{
  "crop_scale_min": 1,
  "horizontal_flip": true,
  "encoder_moe_every": 2,
  "decoder_attention": false,
  "decoder_upsampling": "nearest_conv",
  "levels": 7,
  "beta1": 0.95,
  "lr_schedule": "wsd_sqrt",
  "final_lr_fraction": 0.01,
  "adamw_weight_decay_other_params": 0.01
}
Rows from block 3 of the encoder of a small image FSQ autoencoder, named by matrix and row number. Rows with one number within an expert belong to one neuron, the router's apart. Each number is 500 + 50 x the weight over its row's rms, rounded and kept within 0 to 999. All counts start at 0. Numbers have three digits each.
Before each expert's rows are labels from the 100 images, of 14976, where the router gives the expert most weight on average: "colour at peak" is the nearest of a few named colours to the mean colour under the peak. Only what is clearly more common there than usual is listed. The data: microscope photos of single blood and bone marrow cells.
# router: router (encoder.blocks.3.mlp.router.weight, 8x64, trained with AdamW), inputs 0-63
# up: expert up (encoder.blocks.3.mlp.up, 8x32x64), inputs 0-63
# down: expert down (encoder.blocks.3.mlp.down, 8x64x32, transposed), outputs 0-63

# expert 7
colour at peak: pink
router.7:512491525525477485499683535528542556496529440514494562440477525570483525496460431444545490559537492440480468465506520469464484590437506584481569607549509423520572468481395476446450543523520459
up.0:498421498498484501507499506506489457512310507500500609504452494497519506500500495498352519525501494499500528482535513283492502500499500539493418570513496497500489501500501586506418500498500482
down.0:498499526497513686480525503500499500518471503500522501512482501478514487500482489499449477537499492545502495521522564473530502475460465298513487495477511486500668523354508447499420543495511501
up.1:504500501506479500612502386540490485513327478501511506353355573595467499592550544518497474498500492497520471495587565552466495470500489508542499505480511507511458510501475496479428499493484500
down.1:456513509544423495494451663440412558459486502499501520514521495500519441503545626450596410440500509428507515516494505359531500505496503471492499512480527528502387467466574502458497555502542461
up.2:498510500501500494496503500501414500507295478566510506467558620543493467498500500493499505542517517500503495547494509630505497346504495491501500582500501501492505534429458502438360503509500510
down.2:509406489507466524524450585500499450498501482500495501510550499544461503496519569545612500429555502376521448519483488501530506497506496447411494499499504500499548312479517458502488670466494513
up.3:499511514499495472504486502419500499348573562496473467480472494465688501499498493492473501622558428500494517451505505342501503498501526499505511509543516480495606465501533542500595495482505492
down.3:502500509500498612473502500505496495667506500474487501483486504499501544512568472561502500573498501640504500699503522535425517499424500497455500496502478501592503498492438496605498509496500546
up.4:497485499504499489511504518493505504452529501535502619502494479466495414485509533501489622501498506515514415515503500510634503333499554503530477465465463542500508325456401533518500499473578478
down.4:526493514490499499527499410492558486580580500492499487500460510537499545535513502502499509488471578503500487488477527489442526575509497539491497500471500445501354785516497499498492499500490513
up.5:531523500449486490499482493500481447465527474496515495531425498423536488575486441498500501454633454527506594459503500504323502504530500507490535502502561485504550400498628503636455539500497439
down.5:509499504507428550498488506561500410553505500558440505433543499572502719507501501481493376468513512502486450492500492489466543501500471579516500552436623500529500498478503490508468502375504514
up.6:500435679490501555499525480439704525469415552469539501520496504528503500510500505479505505498500503479498454496380499497505478500502421672502500499501501501499496500500531500460501500451500489
down.6:499496362498490506505407468443496504568417500313521554521500495536495465419494505500420474499492497474518506500571522499527674447475505543513485524503509504503516500510502481383498496453517500
up.7:622500500494514550501504525483499500480658507495513528498489519410502437614519500521461487453355512446505563418501465501435505499502454517535506470549437488567498567499391528480502501501392510
down.7:398549506490500440493402444524500467586321501630507500487514492515497550514498444503503496464470451500517494609647510539573482502565606496521500513489498462523491525504470515501505507501501515
up.8:483492481483502500516648550575545498500417298501500548564499500508508502499532444496431388500653497495498486499495500524516519500499569496442501493500500501498502525499442493518577413495500500
down.8:559436493500484640498458576497470490502508695538539530521499482522495530507490545532473524501437484502501493436500503502459529519501513501466490505512501489503519501385721508497492502499503502
up.9:501507479500501604500491502500491506496469499439485565554498505497487504463476497500527496451420502599551535499500471478469500539500514745489556500504478481504520602527495422645499501564499475
down.9:507502515502590500500512484526501510498518497532494369504500494519487615528491456498502505301505509499493463535607477456475514512659493478566550500497464489515458626501481489457471510450495492
up.10:500493501563549467423504606476579573485432510521429517515296499508506501526367471465533441537474491474509494421506507509449553534506492483539502495476625449497526494492562500494493561497477501
down.10:500483497491427510500517673494471578532382549371490510498489496493482482575500497517342506496496496514500594500547565442520542481525513465526500494498518525522452495432544503506491406563561500
up.11:490402499501567500618422543506501500444580525497380504501560469463425511524500496498358474644502441482501500497494543419498517548610576507487456499498496463519530500472577529509504501508510512
down.11:483474469511540566370486497512510481507467511505500468417478500491556493520503479500441617625476543513479514501508516562503499501404475280528516496497462452511522543491514441483409488499494451
up.12:553529499464486449522501433519561401498517514498626499578552497497293502498500500495497358447496482481507579548490504490480502500659506499501501487501494543552518492503461505501501501493485502
down.12:500499506500488499497526464489614518507558494634544500475518498494518505637461501482491500420530481541434469498499501505648514498373498538598491491496499510409510425500511409438486508408499493
up.13:496505490511473470503439570565454501499490520499455504527524445500291472562502493495502482510515510385529445502559529433545503609511499491546468492476379460531501605389500538502494503500500544
down.13:523486474502547478498437438481512491479582500530601497500523518583622499507557498558453501495473488541410499544490528518576537405493494418435508500532466483486641608502499461364513501493452490
up.14:503380502502497501574353513498463487527514493506355569513489459496502497505487529505492493504489467570514500494434489413497498620500506454500465460494495507530495497494551526614672501464520497
down.14:499516509531516502487599385500609470599501499477504506420476501485500517503509485485373632490485534513479517494522535508478507510507469424488554484461484504500475492509504502390299501491502490
up.15:498538619503502485521500493500500501512423479441478495494660548556424497517497483500502388510421496500498372506521581523573405537505488492588493472472485502515526558483502540442532613527448499
down.15:494500451501475435500583514493497506502523462586500516254526506609503485494503498505484534503516494500480603494498500485500502506494492461495434524496521498442511440478525434329486486500496514
up.16:500485484506567478508513479504499425504653560456502346527570496499486518493606491500500396495595498514397537499474483504497501524498458537503466495490579663504451503500496476506517485546524532
down.16:439465503500516515500522495507481505475507479578518501531482494500528469491394495435507494790495493494478507500494474506469384510459501548549500487500484479528487591545494546577509474497498507
up.17:482500519320496542475519525504590365451445496531505489478577514498507555581494504510508487529459437494496505514500497504494372410500510484514565498492495370503551525491535501503583500595509487
down.17:573500510500423503500424361468499498556497493495500500461421509562500455498503438500550519475499491490575494507457524500505501688497495435524475502521503514474526422537495397513502632508511604
up.18:501503487499489500435500508517494501504473512501442500483488505496467416501482494497423494547501501449464489345504522497488575510510443592504578649517425439515576526491498499502497529442304507
down.18:496500499458494524516401653429506501499484500471516478530654498628522503496499426501513551518476499518495568526550499592501468347525505506463501501499465492501409559485500581500480496553502479
up.19:501500514527485504499501446409506525498507498535431362491338500423420500515523527498597517514497501489538407547500449475425481577482541493519673415487495438502507502499504502513485485499499500
down.19:537501457502516451403522497500291500467468500348485526503525510424661504506498505497494504466489500552497514528524499518494541488524502513418441505491512622490488501515500528514500480425503513
up.20:517408493490592574571490500500449507482392501384494469510517490567490571506522507478469606559574497450502502512522501494483521509509512520650503501365496482560499503494617507494425527483530500
down.20:493498501500592527520500504539480628508510531499492511487401500500521336506503554543431494546412453450558497488485500390506500496497501442449501494597501539460522414611609524492481498543500498
up.22:503363496477497447516566485531507733500541503498471495521512469545501539509549500482504444504499524500493503528500500513508481462492500445500413510396497491494475513475481581472651482511482576
down.22:504514486581497482456484499251327445477500505511523425496494498502577516403504500496501427503497494506501509493489504492572494524543503521533479526506490499496598541498510441510510458506494489
up.23:494507499506467519512471526503497529469355484481438504664496496501520497496459502474407496508498513503489492552502493484465458351506510497591507647504495481502648437453501540501495500502501455
down.23:507439500500502681501439513505469499500603478437499527303500499488450518503510493527541497480499506468511500529515486500524583493517501485346517475518419500524528498492502485459470566473419498

# expert 2
colour at peak: grey
router.2:534502482531451537503583432592516497522475508516526565514545517540466474410443455470580452407487561442489493512524536504494368545461441542473476513504547374463562503435511494545490518461643484
up.0:503502476501333498530452476492500501498516502501501524650465500499495507242502500442478536503482434513505490495514501567503473494529502612501493476514473524500500518502509543554500497500500495
down.0:500498501500538495501549489500486501500479504486500503492615500473511500739600510504500500473684489491502558493541495391528508527495538446500496456474513496490512501500498478502518506463603493
up.1:493519521458504594501545497500455456504509493522509491307502501473490290556506506602498480508510492505504521493538550512499499486503505494469518516522520400478485627488484473476497500500449582
down.1:494513496568451438556535542508536523499476459511500523499383486534499610490498502431481505524518516582478437490449494568521428547490499488525499421501497500501578269479504572529469441500498525
up.2:478428504499845499514506501505501496484418521437509461495567499498498492494567508498498497499508481500508500501488495525548500512502469526498502473473472500500518499519561503495498499509484500
down.2:502499500500511428446540486346525499499493453499495532381552521567456481515541500496512449543512500449541497488505470508552537570526631506519495474492499491501499489518480503626372381509593455
up.3:487645499534495521526494500466497393465432488524501547480522491643495499553500560506485466513432510448502499493512617467499529498501528419519505463623502428504416495628496573497471495553485501
down.3:511513472497488504593495536499515511485487455532627501584522508468468418499488474455512508583553556672475636520449426500493500499584371497499541512496506501456567461473461479469498512482476469
up.4:466495485504514503512392477500442499439477500586525570510504526498484450509546496675580453521477496482591526499472500499566494494505524409501491298497557449478508508533563510501549473481498489
down.4:501455503532423499468535498538581502474504521458506488527433494447504503510464485485540613641498495573483504620317424500487379508502489505532492545518447512470502492516552501523436477545539495
up.5:533578497496497508500548479517471612446427296500501538479540498500500480512493431505503497502514535436447494519513501512483524465545517285500505500533598518502552487496480485501522502533459509
down.5:505501493594500512486489498482490499490500610504541503504343483379492438467505620534479491501477502624502510385485423521490500496567500563492497468522460501487476493630533482497517585493466508
up.6:493452651500500502509486505544510497551507503515504486508376499466478533467497499543513486416500491499595535477502610403387545541500493482547491353478499504490463514503565500446496516532630497
down.6:574486526494505555472550537380581460503507498437489481522492514496495567501484483507563604498422512539429429499448508378392511508503493546453500553495612494448528598512500498503502493500502368
up.7:500488504500514436506484516520456491550333497616500560492495441498389556468514494502495500548500514482536506518494465533610500533501492465480461503511511493729489522526511486573499493520537500
down.7:501518373500499490483541500545544585433530501461505513522524499502526435568445497517458512449651502517509488502413491512475457560482508495525653531522424492490555500620518495436507439422499438
up.8:494387502494514491485759500501576508501444514479505498547520485520497527506529495500499513517500505497514464600484465515661466496517544452496491469490510464500424554489502497481513411488502483
down.8:515503500500535501451489497483258471497601477476499445482432499518545499483484519504515489466493465495478519484494498520429494538544440627518481505499500567532531426628503490512559570557499513
up.9:477502496490517485495510497496524500492500475530528478497507504488508485479512499483501514507494503493651503586517500499488502492411621498502571509504690675504497505505470467508503385429466416
down.9:501494500464484510481487338449499521507490500492404503484496500345474485500519542482585448512498489549523561503504522420503493565479571542496461519484477584526501385469545526499519527662500462
up.10:676500515502498467432498546484497490484500469507462504642480558518503402484466502500548495505483502506307386529483476586502508465500576503557491504514506538498501502501495501534498498415500504
down.10:406500509491503517500517404493528491480500492502460621516567506446500547572497506523548656497480406575492502501499482495483622486519498600478514516509459496378462500518492513468497468621559513
up.11:505598503480509462499502476581513369510497505562497537502620505567436500428494500508485398433536556494503516500478518542328496412602504491536497499457499459520485563514535502442542518439502512
down.11:521497525500495504543477505500649464501500497514498498499462498516443519541464499501504645470482514536490345500499500502736480498496501576538500510555527503466481423523503500507477500502471499
up.12:534595547500443500517501508533596409400511499510491539648507484617418494495486495471550513499521504500484575490431493500459437453598468499597503475501499498519638514456488512535436507498491502
down.12:501500467529501517467331303413525534501622500482506508462528499500567494524541508498518441492502509513491499500488500512498612570498500504501410488503500488447520521497462387490550530476526552
up.13:498483496503501468482532498503496283407439475618513503504508507567529481494443557533432486500498434499493552500525521505529521467499513500504498500682537489501551497548499509423497507480580460
down.13:503517499505488500501442629489536599544545496462490505398523546582485541540491483485500485492592490493511496500490503576478501424493473548491511503265526443495451455487592498478457496501489493
up.14:500499500499496500506397492608490519410517506481503508519387539497517500515499504499480500500510496511488394514514514476494498490494502500471500501510531490487509347464266507449487564604515492
down.14:501533497484497489460525514283499485478509494502480573401544502491554501510476487495497466499441497540499677492520516501500567537502516511555463458500494499482503631499532497505465373484507501
up.15:491500605497510500537527494528522507495378505510501506506504489494500512497499571489507473503503455454555593501518501396496553589432513421686503488501522365500499433549506510499450474501513393
down.15:538484500497496507479567541400720497536500484516500484526531542498496514505465451505470505486481505674510401516435494523483468444507492571366541533500496490472536541511464497491502502498489535
up.16:470514500507493494538439503487503496484503499517493496516607474548508486510492513503490518540213500505464422513518495547650433488504485502490501510536497494549519502483494501550514481440437514
down.16:540501431501473473497517438568482481499514494534531490500532487564499454530506549458503496449701468514504647476484401568528472491485374494536482575494499511491500461450521494375492500488502535
up.17:376506501501496501449502339501509385510490509474546585518503496603339503400459454506543500443570503504494491554430505491525508497527491522385513497527508495437468496497512499499521513485509462
down.17:513594501493529501524428654490498580507500517500517497516524512498507492558499523545500546456481500489494489428493623499545502408491488466603491501353375499490525469502470611448445505505534499
up.18:488499500500501593459493413488512500503515487503482498536558505500509482501444503500500672488235619497500516517476466493498522545500517515506497500495500497434477517523505428536517501487502474
down.18:507499524509510435500534518410403547487642501452481497505394511509531495498507499506501397601499437492509500516494517597459500365616501501499466495491493499509509509504462495462507414579505606
up.19:508500492522401460467424504501515526564496503564498494340499490544613504499503492502501476588334523495490564528502553437478515636492503494498605503507528508459465506501553500502570508469501481
down.19:490578498551509646501497537376571452508543469547459496440501500536501462462493500501518434669595463502522473520478498500513459423509427504505399510497498467557542462564436502485523497503573499
up.20:489436504521496522502492497493499469471500546487504500500476471501389522430497500541499483518500484466507506593269500508436510498512508519502584496501526502500521717544549502485514500510472490
down.20:519561505451507497475512450502477465526504482518457500524491477400527475631487496454491529546488446499492486527572592423546389462527548464480466488501499494407482315502512615420500490511527477
up.21:502500501519524501502475570513500487450483504495510337462558509635439439504560519500495486380542497479504499548447492452676499533502462500534531497488499468500452542501506506347526502508494502
down.21:505546351496489467528374466543642500514552443544461549519494500508513495468500498483610498488500486515540397436500494497418495504530464603633503507487542485516531523564510538502510478506483437
up.22:470496568498496523633516521483503502535403579508476493429617530508483491490505490500495442407516500511504509388487692449461547556499510439542498591499491493529507474507503504438496518551456541
down.22:537513509506499500496486499500561460499502440535544499451534497572493504505518485477507483495485610715489469509490461579498481494547496501501519494502538441505506575551399501534501479300493500

# expert 4
colour at peak: brown; black
router.4:480442488499586474487494601433543510518466569504472483450536460587506479534471470438436585654480515511509394424516463426588556458510463556549455480481443498461474495491420440517489462456484459
up.0:497504644507492527503474452521572470509533441516496500470512492480500501500448424579576596540500531500497501510525476493497492514512645412459344513504448528477500375510433418503494512481542500
down.0:558497489488544497500599511459512505500495498523500486687582500516500478506514537416473505489562464478492479504480502499412306537509488506556485486482494428487477534505421547529504471548482388
up.1:505495403507500500506499534487488483504532500498562581370476492581431420501497678523445564503505592501522488534498473464638561501499476487618506500500520535500445442503504468501500484460542495
down.1:440554522487500438495495525495484454498595475499485491497553509558496487487496493491732517497468496486496500391506525608449378542501510426451497508496567500531575576436497494503501507518526491
up.2:501515497506479500474509489474494448500504501535527432495721537586494559517509545493503496486475515499473540497512485486502418514517526497673513393500503430478463513512535492500463497482637448
down.2:511510490509520494603554342518415524504514437500471504466634499572490493502636482459504509492519415484451489558503472509449477519501513490469474521465571578528413476565458497487597499466531444
up.3:491495476501498483539485539473435412501603473506551546503661488533511476500532541470515500469566522480456381502482500535554447560390487501576486494499499500495441575509498489384577455386488502
down.3:455502511507515530595452514549546486482450500439497500506540506540448500501521497604453503680443494432517496457499554484458386460652486495484459516504535469513601562499454493501522501562473442
up.4:501563476442479500488692497487502480501547488624528495371593629502481396519525525500516432516510506500498500423558497500487512511471486548508441501497497570479455528499459412503482485513516514
down.4:507513535500571468499447450497396522526508470488501439643447489503595500489506489490501528379499484527502499579519507494479356450504546466485502492422496503503452445555454630523524577576535499
up.5:481467516511519482583431498635497500519477502539435533505500513490513462600490585506478487489450499501532428487559551504554457717499504497557502440506510506511488500569499521502448435386508481
down.5:569596451545482531507508505424496501488366500459438503504583508520484500516526454492550420571611519466520561504552445519463502372511483459508500489493623534543436498500570458433501473442443465
up.6:511496506471466552470465614500500511458445565368483514582508510500433502409500501503500586578516511507306485492461507487584579496494503495437572491500501555496431495490478519417492530486500522
down.6:516509500579515627480472485449476525502500498520459505491527496519522466548500412501639475291504480423460417458589505464432503545552500521558500472462537486505584469539487486502510501493494510
up.7:499498504564504498406496332512509493503715425500454500497451497533525510485513595504503342425505534498512478540509450447483497483501498500500500503502500471471451542489499490509470551467504517
down.7:508495493535563500492496504462506491479476507520499551546600473678537518511502488501513415475471500490597495502529504494502479529534504523583505472353566486508530499485492471553491463371653502
up.8:504473503577523498521488477494531442498562426469500545498504487486502500470612512508500500515483512399516490501494490589402510500501416556543491468488496587604559442514473462455424407384507644
down.8:500396489500412525507544510479521488431478548503512497506384459469445501473444531496529501611588530567504490358452461555542481513495460479472460501500510461419489479479454498561559547584505369
up.9:486499501502461496501604516508542434491445571490473536522488497491465502716439500429493500468518422508534623479500561484500524419500476542490500510479506450489664451500540500480499527495488499
down.9:500542491538485506501318502518504498657496547499489586538490530513455501500500465521507500539412500500517510494506572503478557486499544498431505499486532507499516486526500540508415568352375557
up.10:503528505498535487482489508509497502499540448564466566482633601500526549546372558531471496518494495495592475525516538567426502463500554501419483460507474587498513369481490516389471467387502479
down.10:546510500525464578476538449475505390531504494455480513522482424522494558499494523523578493483502561525495511480488485441432438493562509577514518489484661507490466546645354516513521432500428483
up.11:500494504531535507514462392502522574513483385490504463499522494467437498482501581505363510559497510470480387490500501499623498486504503327542502512393496518520497551519483538500403509475501502
down.11:500509501499465486449570509506506500431486514504599603505501489350447423502497499508443528487485444492545656467477512506506480519490574500502500432518523500434581477576606500512555525385468505
up.12:500488501512501529501440501500500502500464499500442490493495496437490492722497502499462501501500498502501407356477500534498498695497492612473498500438490502504522499516499520503576502456500486
down.12:500588500409499496483500505445501479495506587503489494498501494492525502500473575500508572525516520465506497500499531483494501471507519447506561501682501496500433477538501569463250500499517500
up.13:500496487500524494500513615434466510463530485502596461499497510538460501499498459532504496479499470529465506474495484490635495546500506499506510493500492484500505535504613757473598485502509434
down.13:423507494484513497577478491496564563568487548533511503444471581492500535439532518423485549504493400503485518465428497513501494548500500518443283540617499493499499517468390526486435500491518527
up.14:505500496487521267489479468514536493524554471507508494524527584520502497499525570482493409500493534345480459504532498519472488489508493505500483484504483499499490606500486570485534487360497576
down.14:518527564491518506519388499401503483502500559501615482505472501487551440498491559453495503471553499537518553498461541474448412503508520495599466539495490499598435670443498472592527521537429447
up.15:525497489500498533501472493510503695500434497450506520540500500661495479492495503500501574502501582441409507413497529490502511499481502576501510514497497504495448387523486505339527538492499511
down.15:627421544501496504463518500478522500448542492513488499471520497477565474499493500504491475540500430404510509500563508322491508514469584429507500500517500422647444514385436503500580504504489523
up.16:491500550500373512499550574501483500496541500502502467501482413510506487500504478585497502509499594495528342391500548499642527484519517479489459516483605483502460498571453431574510499407497538
down.16:500497528459524503482500525440492514509502496384509508605465523500523578497499466412450540489531485508523500553506482487395504493459499527498458513524521457493555504451463456552497409731418446
up.17:500500483500502500493484432558527565489509534583501509584501499499502519464484511503483493507422528284382297545528517499499492489503493503500442500499489562551525459501471507473498457472505504
down.17:530527450500470499517503495476533529479512487498494592484475498469481499499486446465610481623624425541502602486517498491457505520472499511515502504458493498382438562524517516511493377509324468
up.18:492411511507473540500499442580567510500486580453542436494498510506429520458552453499496506521494595513434501514470389448400466513500476506494497500661512484517489567545504470604524596600464511
down.18:486488471488501491516507538501560561494503459556496528502569499494507340513461480368489542537553365479492501515536516659574442487498503501562522498452435482527496468422532560505492488500583455
up.19:508406557501558606534311586498550511478418505467506503575524522494497494499542562510457526508505526544412501499501492500513434608500468500508499493500475511508520502501510560492503504330535484
down.19:502612491563502625462481499499503444415505467480495490491525501499489481742505500468574479500544495500486481501500449499498545484503524491501534500337552491513511548492559498494479500493544522
up.20:493552500468512444492509549500567485547352536445503543615552549533478469503480613500501474525477500501500516486471496400519504491498466487506649500451537383510440508541556430571469441500438507
down.20:501470512498506501488374570527493512523508501477512505506500549504492558500489443521498458477483499455498537648618500492557630302454473460489546495498517520516511475494500493473457595511552544
up.21:466612509495500517501577512521550399492520624480510493621517445364381510588487465499484489487504495503490509502501503524524597442501475497493500553495500579503553474464412500501537494425489578
down.21:539497431497515487484489543510588504471503433477414510477464502560526508500460533518514479560515502466497606486569555496498486405500513541497396497491500355569533547486341500602408507508498516
up.22:498499501507726497459501398494634496501480508523501500613500501498499493491499499469463534494418531494499678489455505491504516445498497512533503508490507510517545477508497502427544512500536445
down.22:500497462411500405530505503519528540501501503525505487497497506495372615438515501467502496460523501750507494499497501518499498444499481518490500566502520514501492501522434492543356506507476500

# expert 1
colour at peak: purple
router.1:486591417469585542423541462422449513543529479482400424531408556473434459480530566526549477435487469482483447467460442487526548544462496597442494528515458540399526432558561454471445502468501525
up.0:498540499560507513771503491519417490492369500432499501491454534582500521507498500500509512511516505512461432499547501495541500507499452497492500496507530514502541516499505598422456490543497426
down.0:521502504376497496301420498512639517503548505565547536510505494483470498532494502497516446505463494351500528494512501453433432527578523463496514499500504521461518503462501500515537426417504499
up.1:598497505466481539499498502495502489471599479477493485504510560490521478504500524514488616546561498498545500503481515503556488431502568385402471513629455595504551453446495436500323493507495504
down.1:400500550502472497646508500498501627525470502614495535518586475423499512502553500506447504501489496500495480494497572658547499481495483498470514483376487359510501533510504513511476509487497482
up.2:500543577505482432500492459526590608509568482408464303457465466507501471502492495501412483397527502552558500492499499428533571455495500490527534606501502490540524518537501500496404528492504493
down.2:491497500526500501486512459489603439500500491724511515484457510503503513657469493499564501484433660502504511511541473479497480452499500552503500441505501501501414538548487500501510440546523517
up.3:498482640493475439484507488504519467500486501497562500565497552325543470581457523587498500518420498499463494528563506442495505502459635587492500574523497474495502479510508373504486435500478512
down.3:439518475499512499515473538506543501437500487481496461426505510653496461456460507465518589500508503499499421541353474652540500495486485496566498458509497396484439511499516519501587495624501530
up.4:468444499492518500493476477502499509495503483480563503498490480540482484466510516636470572467595500485556358626492496526441520468523502517446499496561559495536516501562685452489491477574579488
down.4:487598514500573511500494576472499502493529501481500500588507496375500534709497494412504500468506518541479493503540512497525420482500591508542501506501509490461501504504365619502482503444500477
up.5:599595498535498511507497497494502509500495502479594509470494499422529486474508452500478420592580502506526498543464499498676581499499540439510487495500501504512501421373387483524406500427501500
down.5:508530512486346512499468382405500477485500501599495516513546492494589495506505559503501421682513533506509453433499483551500504497517501502463605411513453497500509577504502503535449460507500459
up.6:504499531527412439500502500503606484507534511489486461509500502588483500498504502500469499309598529482500592541499500501751498505498495500533520501488512500500511496492501500504516500499492498
down.6:487500375500491502507337454501505587525498501500564500653507504497494520497468473505549525472454500483496469527493554470274502474502500485500523505484507522500501505497507504493492495499610502
up.7:531487505513457499614504500500478414508507497503462539466571488277467496501514511504404570512592504501496606403501538518514577524475499480513499489499514507512502500521475493486609482500491591
down.7:437504535499511510552496402535658504513495500494487470512500532607449454554502526500612514693495503458503386486498498502490429500556502443416503500478460501497498482498458568511487517528512497
up.8:505520495497501473500500545477496453487418507522498488509528745517570485502505506531578416500501464535398491351500499499563448494499601506527481478458514492497515497534522545492470535489447465
down.8:494480489502484503478434615624537562535478500502672581496495498623488501504475490498480521498430474504510679500499457413433496501515500437496516530513513504466445472543491495518511502481500484
up.9:500515457501505418493493516497516460697529394683501482500544499515534500560510558478494557500516498493555500455518472500481391558496501503509444443477441413500470501500500500508500506502413462
down.9:501313496506573479506498517491300612509555499511563494501382518506517542459436522490464486434440498466530487471480504504510501518496444473474527522522494468507496539500544492406441503500487499
up.11:551470499507517500488506503481508492519519499500499461675535506445497478445522514489491496486659425538430530443497496671440497503519497526425499501487432533525507515479464511505500499476348508
down.11:394381537529500518553496479605496479498497485461549509505501488410492444623529499553497499517490505488572524489405480488536515510512437330521495464488489516497536488498562512482483459571630505
up.12:510545502478501497432468522457534507502539506489501419588489504506501500468551550498447491503480502260546501504484480502402491506500488501484438496543499501502630489498505500492496499670496498
down.12:421565505502578453507498481559470422517540505495463500488485476452515502524519491516555451467459538519490450502535537516568509467530506402579378506485538500499446519493586500427570482324504624
up.13:505485504514511476504493447516417515492506583504499478456454504490505486462500531507519517529508440498538514470567493514767498491492512491511499394369526487459499561399505563522520482504503499
down.13:513495494464507498524521420528505487555495493539485499514487468700513492436521519463500461591461503456494510596521503583393458605492496447505466351516496503477531456501578443493513501518499559
up.14:496525500498500488497500502527499374498515499456597479344646504493496417502499529522488451586552500543463499421493491500611506498499499534525475535532406502461533520506411500500475623485458491
down.14:513515513575482520497488537494568480493506485584460492461491498586500498418506470484498465500491501471662527559498568615469500521497500462519475452485651500561532417476624496535471394507493504
up.15:498613458485457621535481498334515556464459530502494498526539540487496500509501504499587474530451500501501548451400582504602392590500554500537466484411520516467486504499530516507522547547444492
down.15:493455501515515435495506499685521550545509505559530516509485504469511409511513526549428485470482522506496503478518538435498496510501405324356619509497464481478497503503484499500496494568506512
up.16:555430516402475508474505496494488587496606500494477517492571503485564623510528503503431434487503441492503596494503502484345542415535506472524524500487397486504375461485484544482454524552496517
down.16:486466536385500517549496557385562499554478483569474517477509528414496491476471498499438579402497501541529405486475478524551522466440539535386506502497596500537483480596588520502432448407513508
up.17:537545431547661495479500633499500503501494502502518556499476500400400499500477476504539490437565513487473343520488500500548502479498551600499507500500511629539501499569491500437538501517500498
down.17:499498504511490540506457500438553544496506511327509462552587505506507492509496435513511495500538504497518495514499581475359532525548491496510495500439504476535496498388500509499476382464682525
up.18:618522503482479531495531477480514575511556497463501473494487533370495509457475515500499504542481485501433493490492559499522506382501509401505427524503498537518509388498493579428502693572508478
down.18:499555495501495461530487329539493521435377523500459476318548498564546496530539501488447503499492499499487540542543500498492491530496557491524495498435486529500474555502499500500515341438501572
up.19:476490441496500606492473502473509682500449496500518428503501516661561511453516498491497503501516511545549588500496505503498364494534542424487459555499503530468499538412503501491549508500400529
down.19:512424499504493465534580513559488494568451551626397569500472478478565503508535491525457468505456485477490545424534617459494520516467500436415550481492548494674501496497470502477487503492571415
up.20:498507524433492499576490460474449466550500490465501500489433446521448467512554545531500500563537499470599459569452501570477516472497418485513499537575528508534674500518512355496364498450467505
down.20:500446500501446447501495519500538473499496499503499560507550501502499534499495482499559540517498500541499563481493495499530415502496648410502544504497580505500368561500477728515504487404494495
up.21:475415512501504498492501500481511494430508516458499552439438482503573490509462503495501522500501501507575484560499501358499503497490533478501544511544534381566534434600654461525449478537655465
down.21:495551510498500475497509469504499545615487476501452488508581508500500674624499487413505506490500566491497450543433518522494499449501390535531519516398502496499507508529329506499479469452471503
up.22:528500514408496582541541485530488504500510522503498500492529510398502475649445393501507439483547497513437509275500516499477541497509480507502443517502502537499520504495483509496503523360497513
down.22:501418532588435539514467525451506561500519547338504386557495506499529502500488470511519512556556490425629469500382500498480519483525499503495506500417449468530481533431504504510414439559572484
up.24:479500545503537508496495500499501503497507800501503500504505500461504499507480503498516500513496495499517502467476499508499715506505501415493476497488500498500545508502484500499500458473546499
down.24:564500502443488507518437451525546641502586315514500488448497602495493495539507507523500498484498490516498503617542494410500480511506498496500556497511503497500309533484501499507504496506500500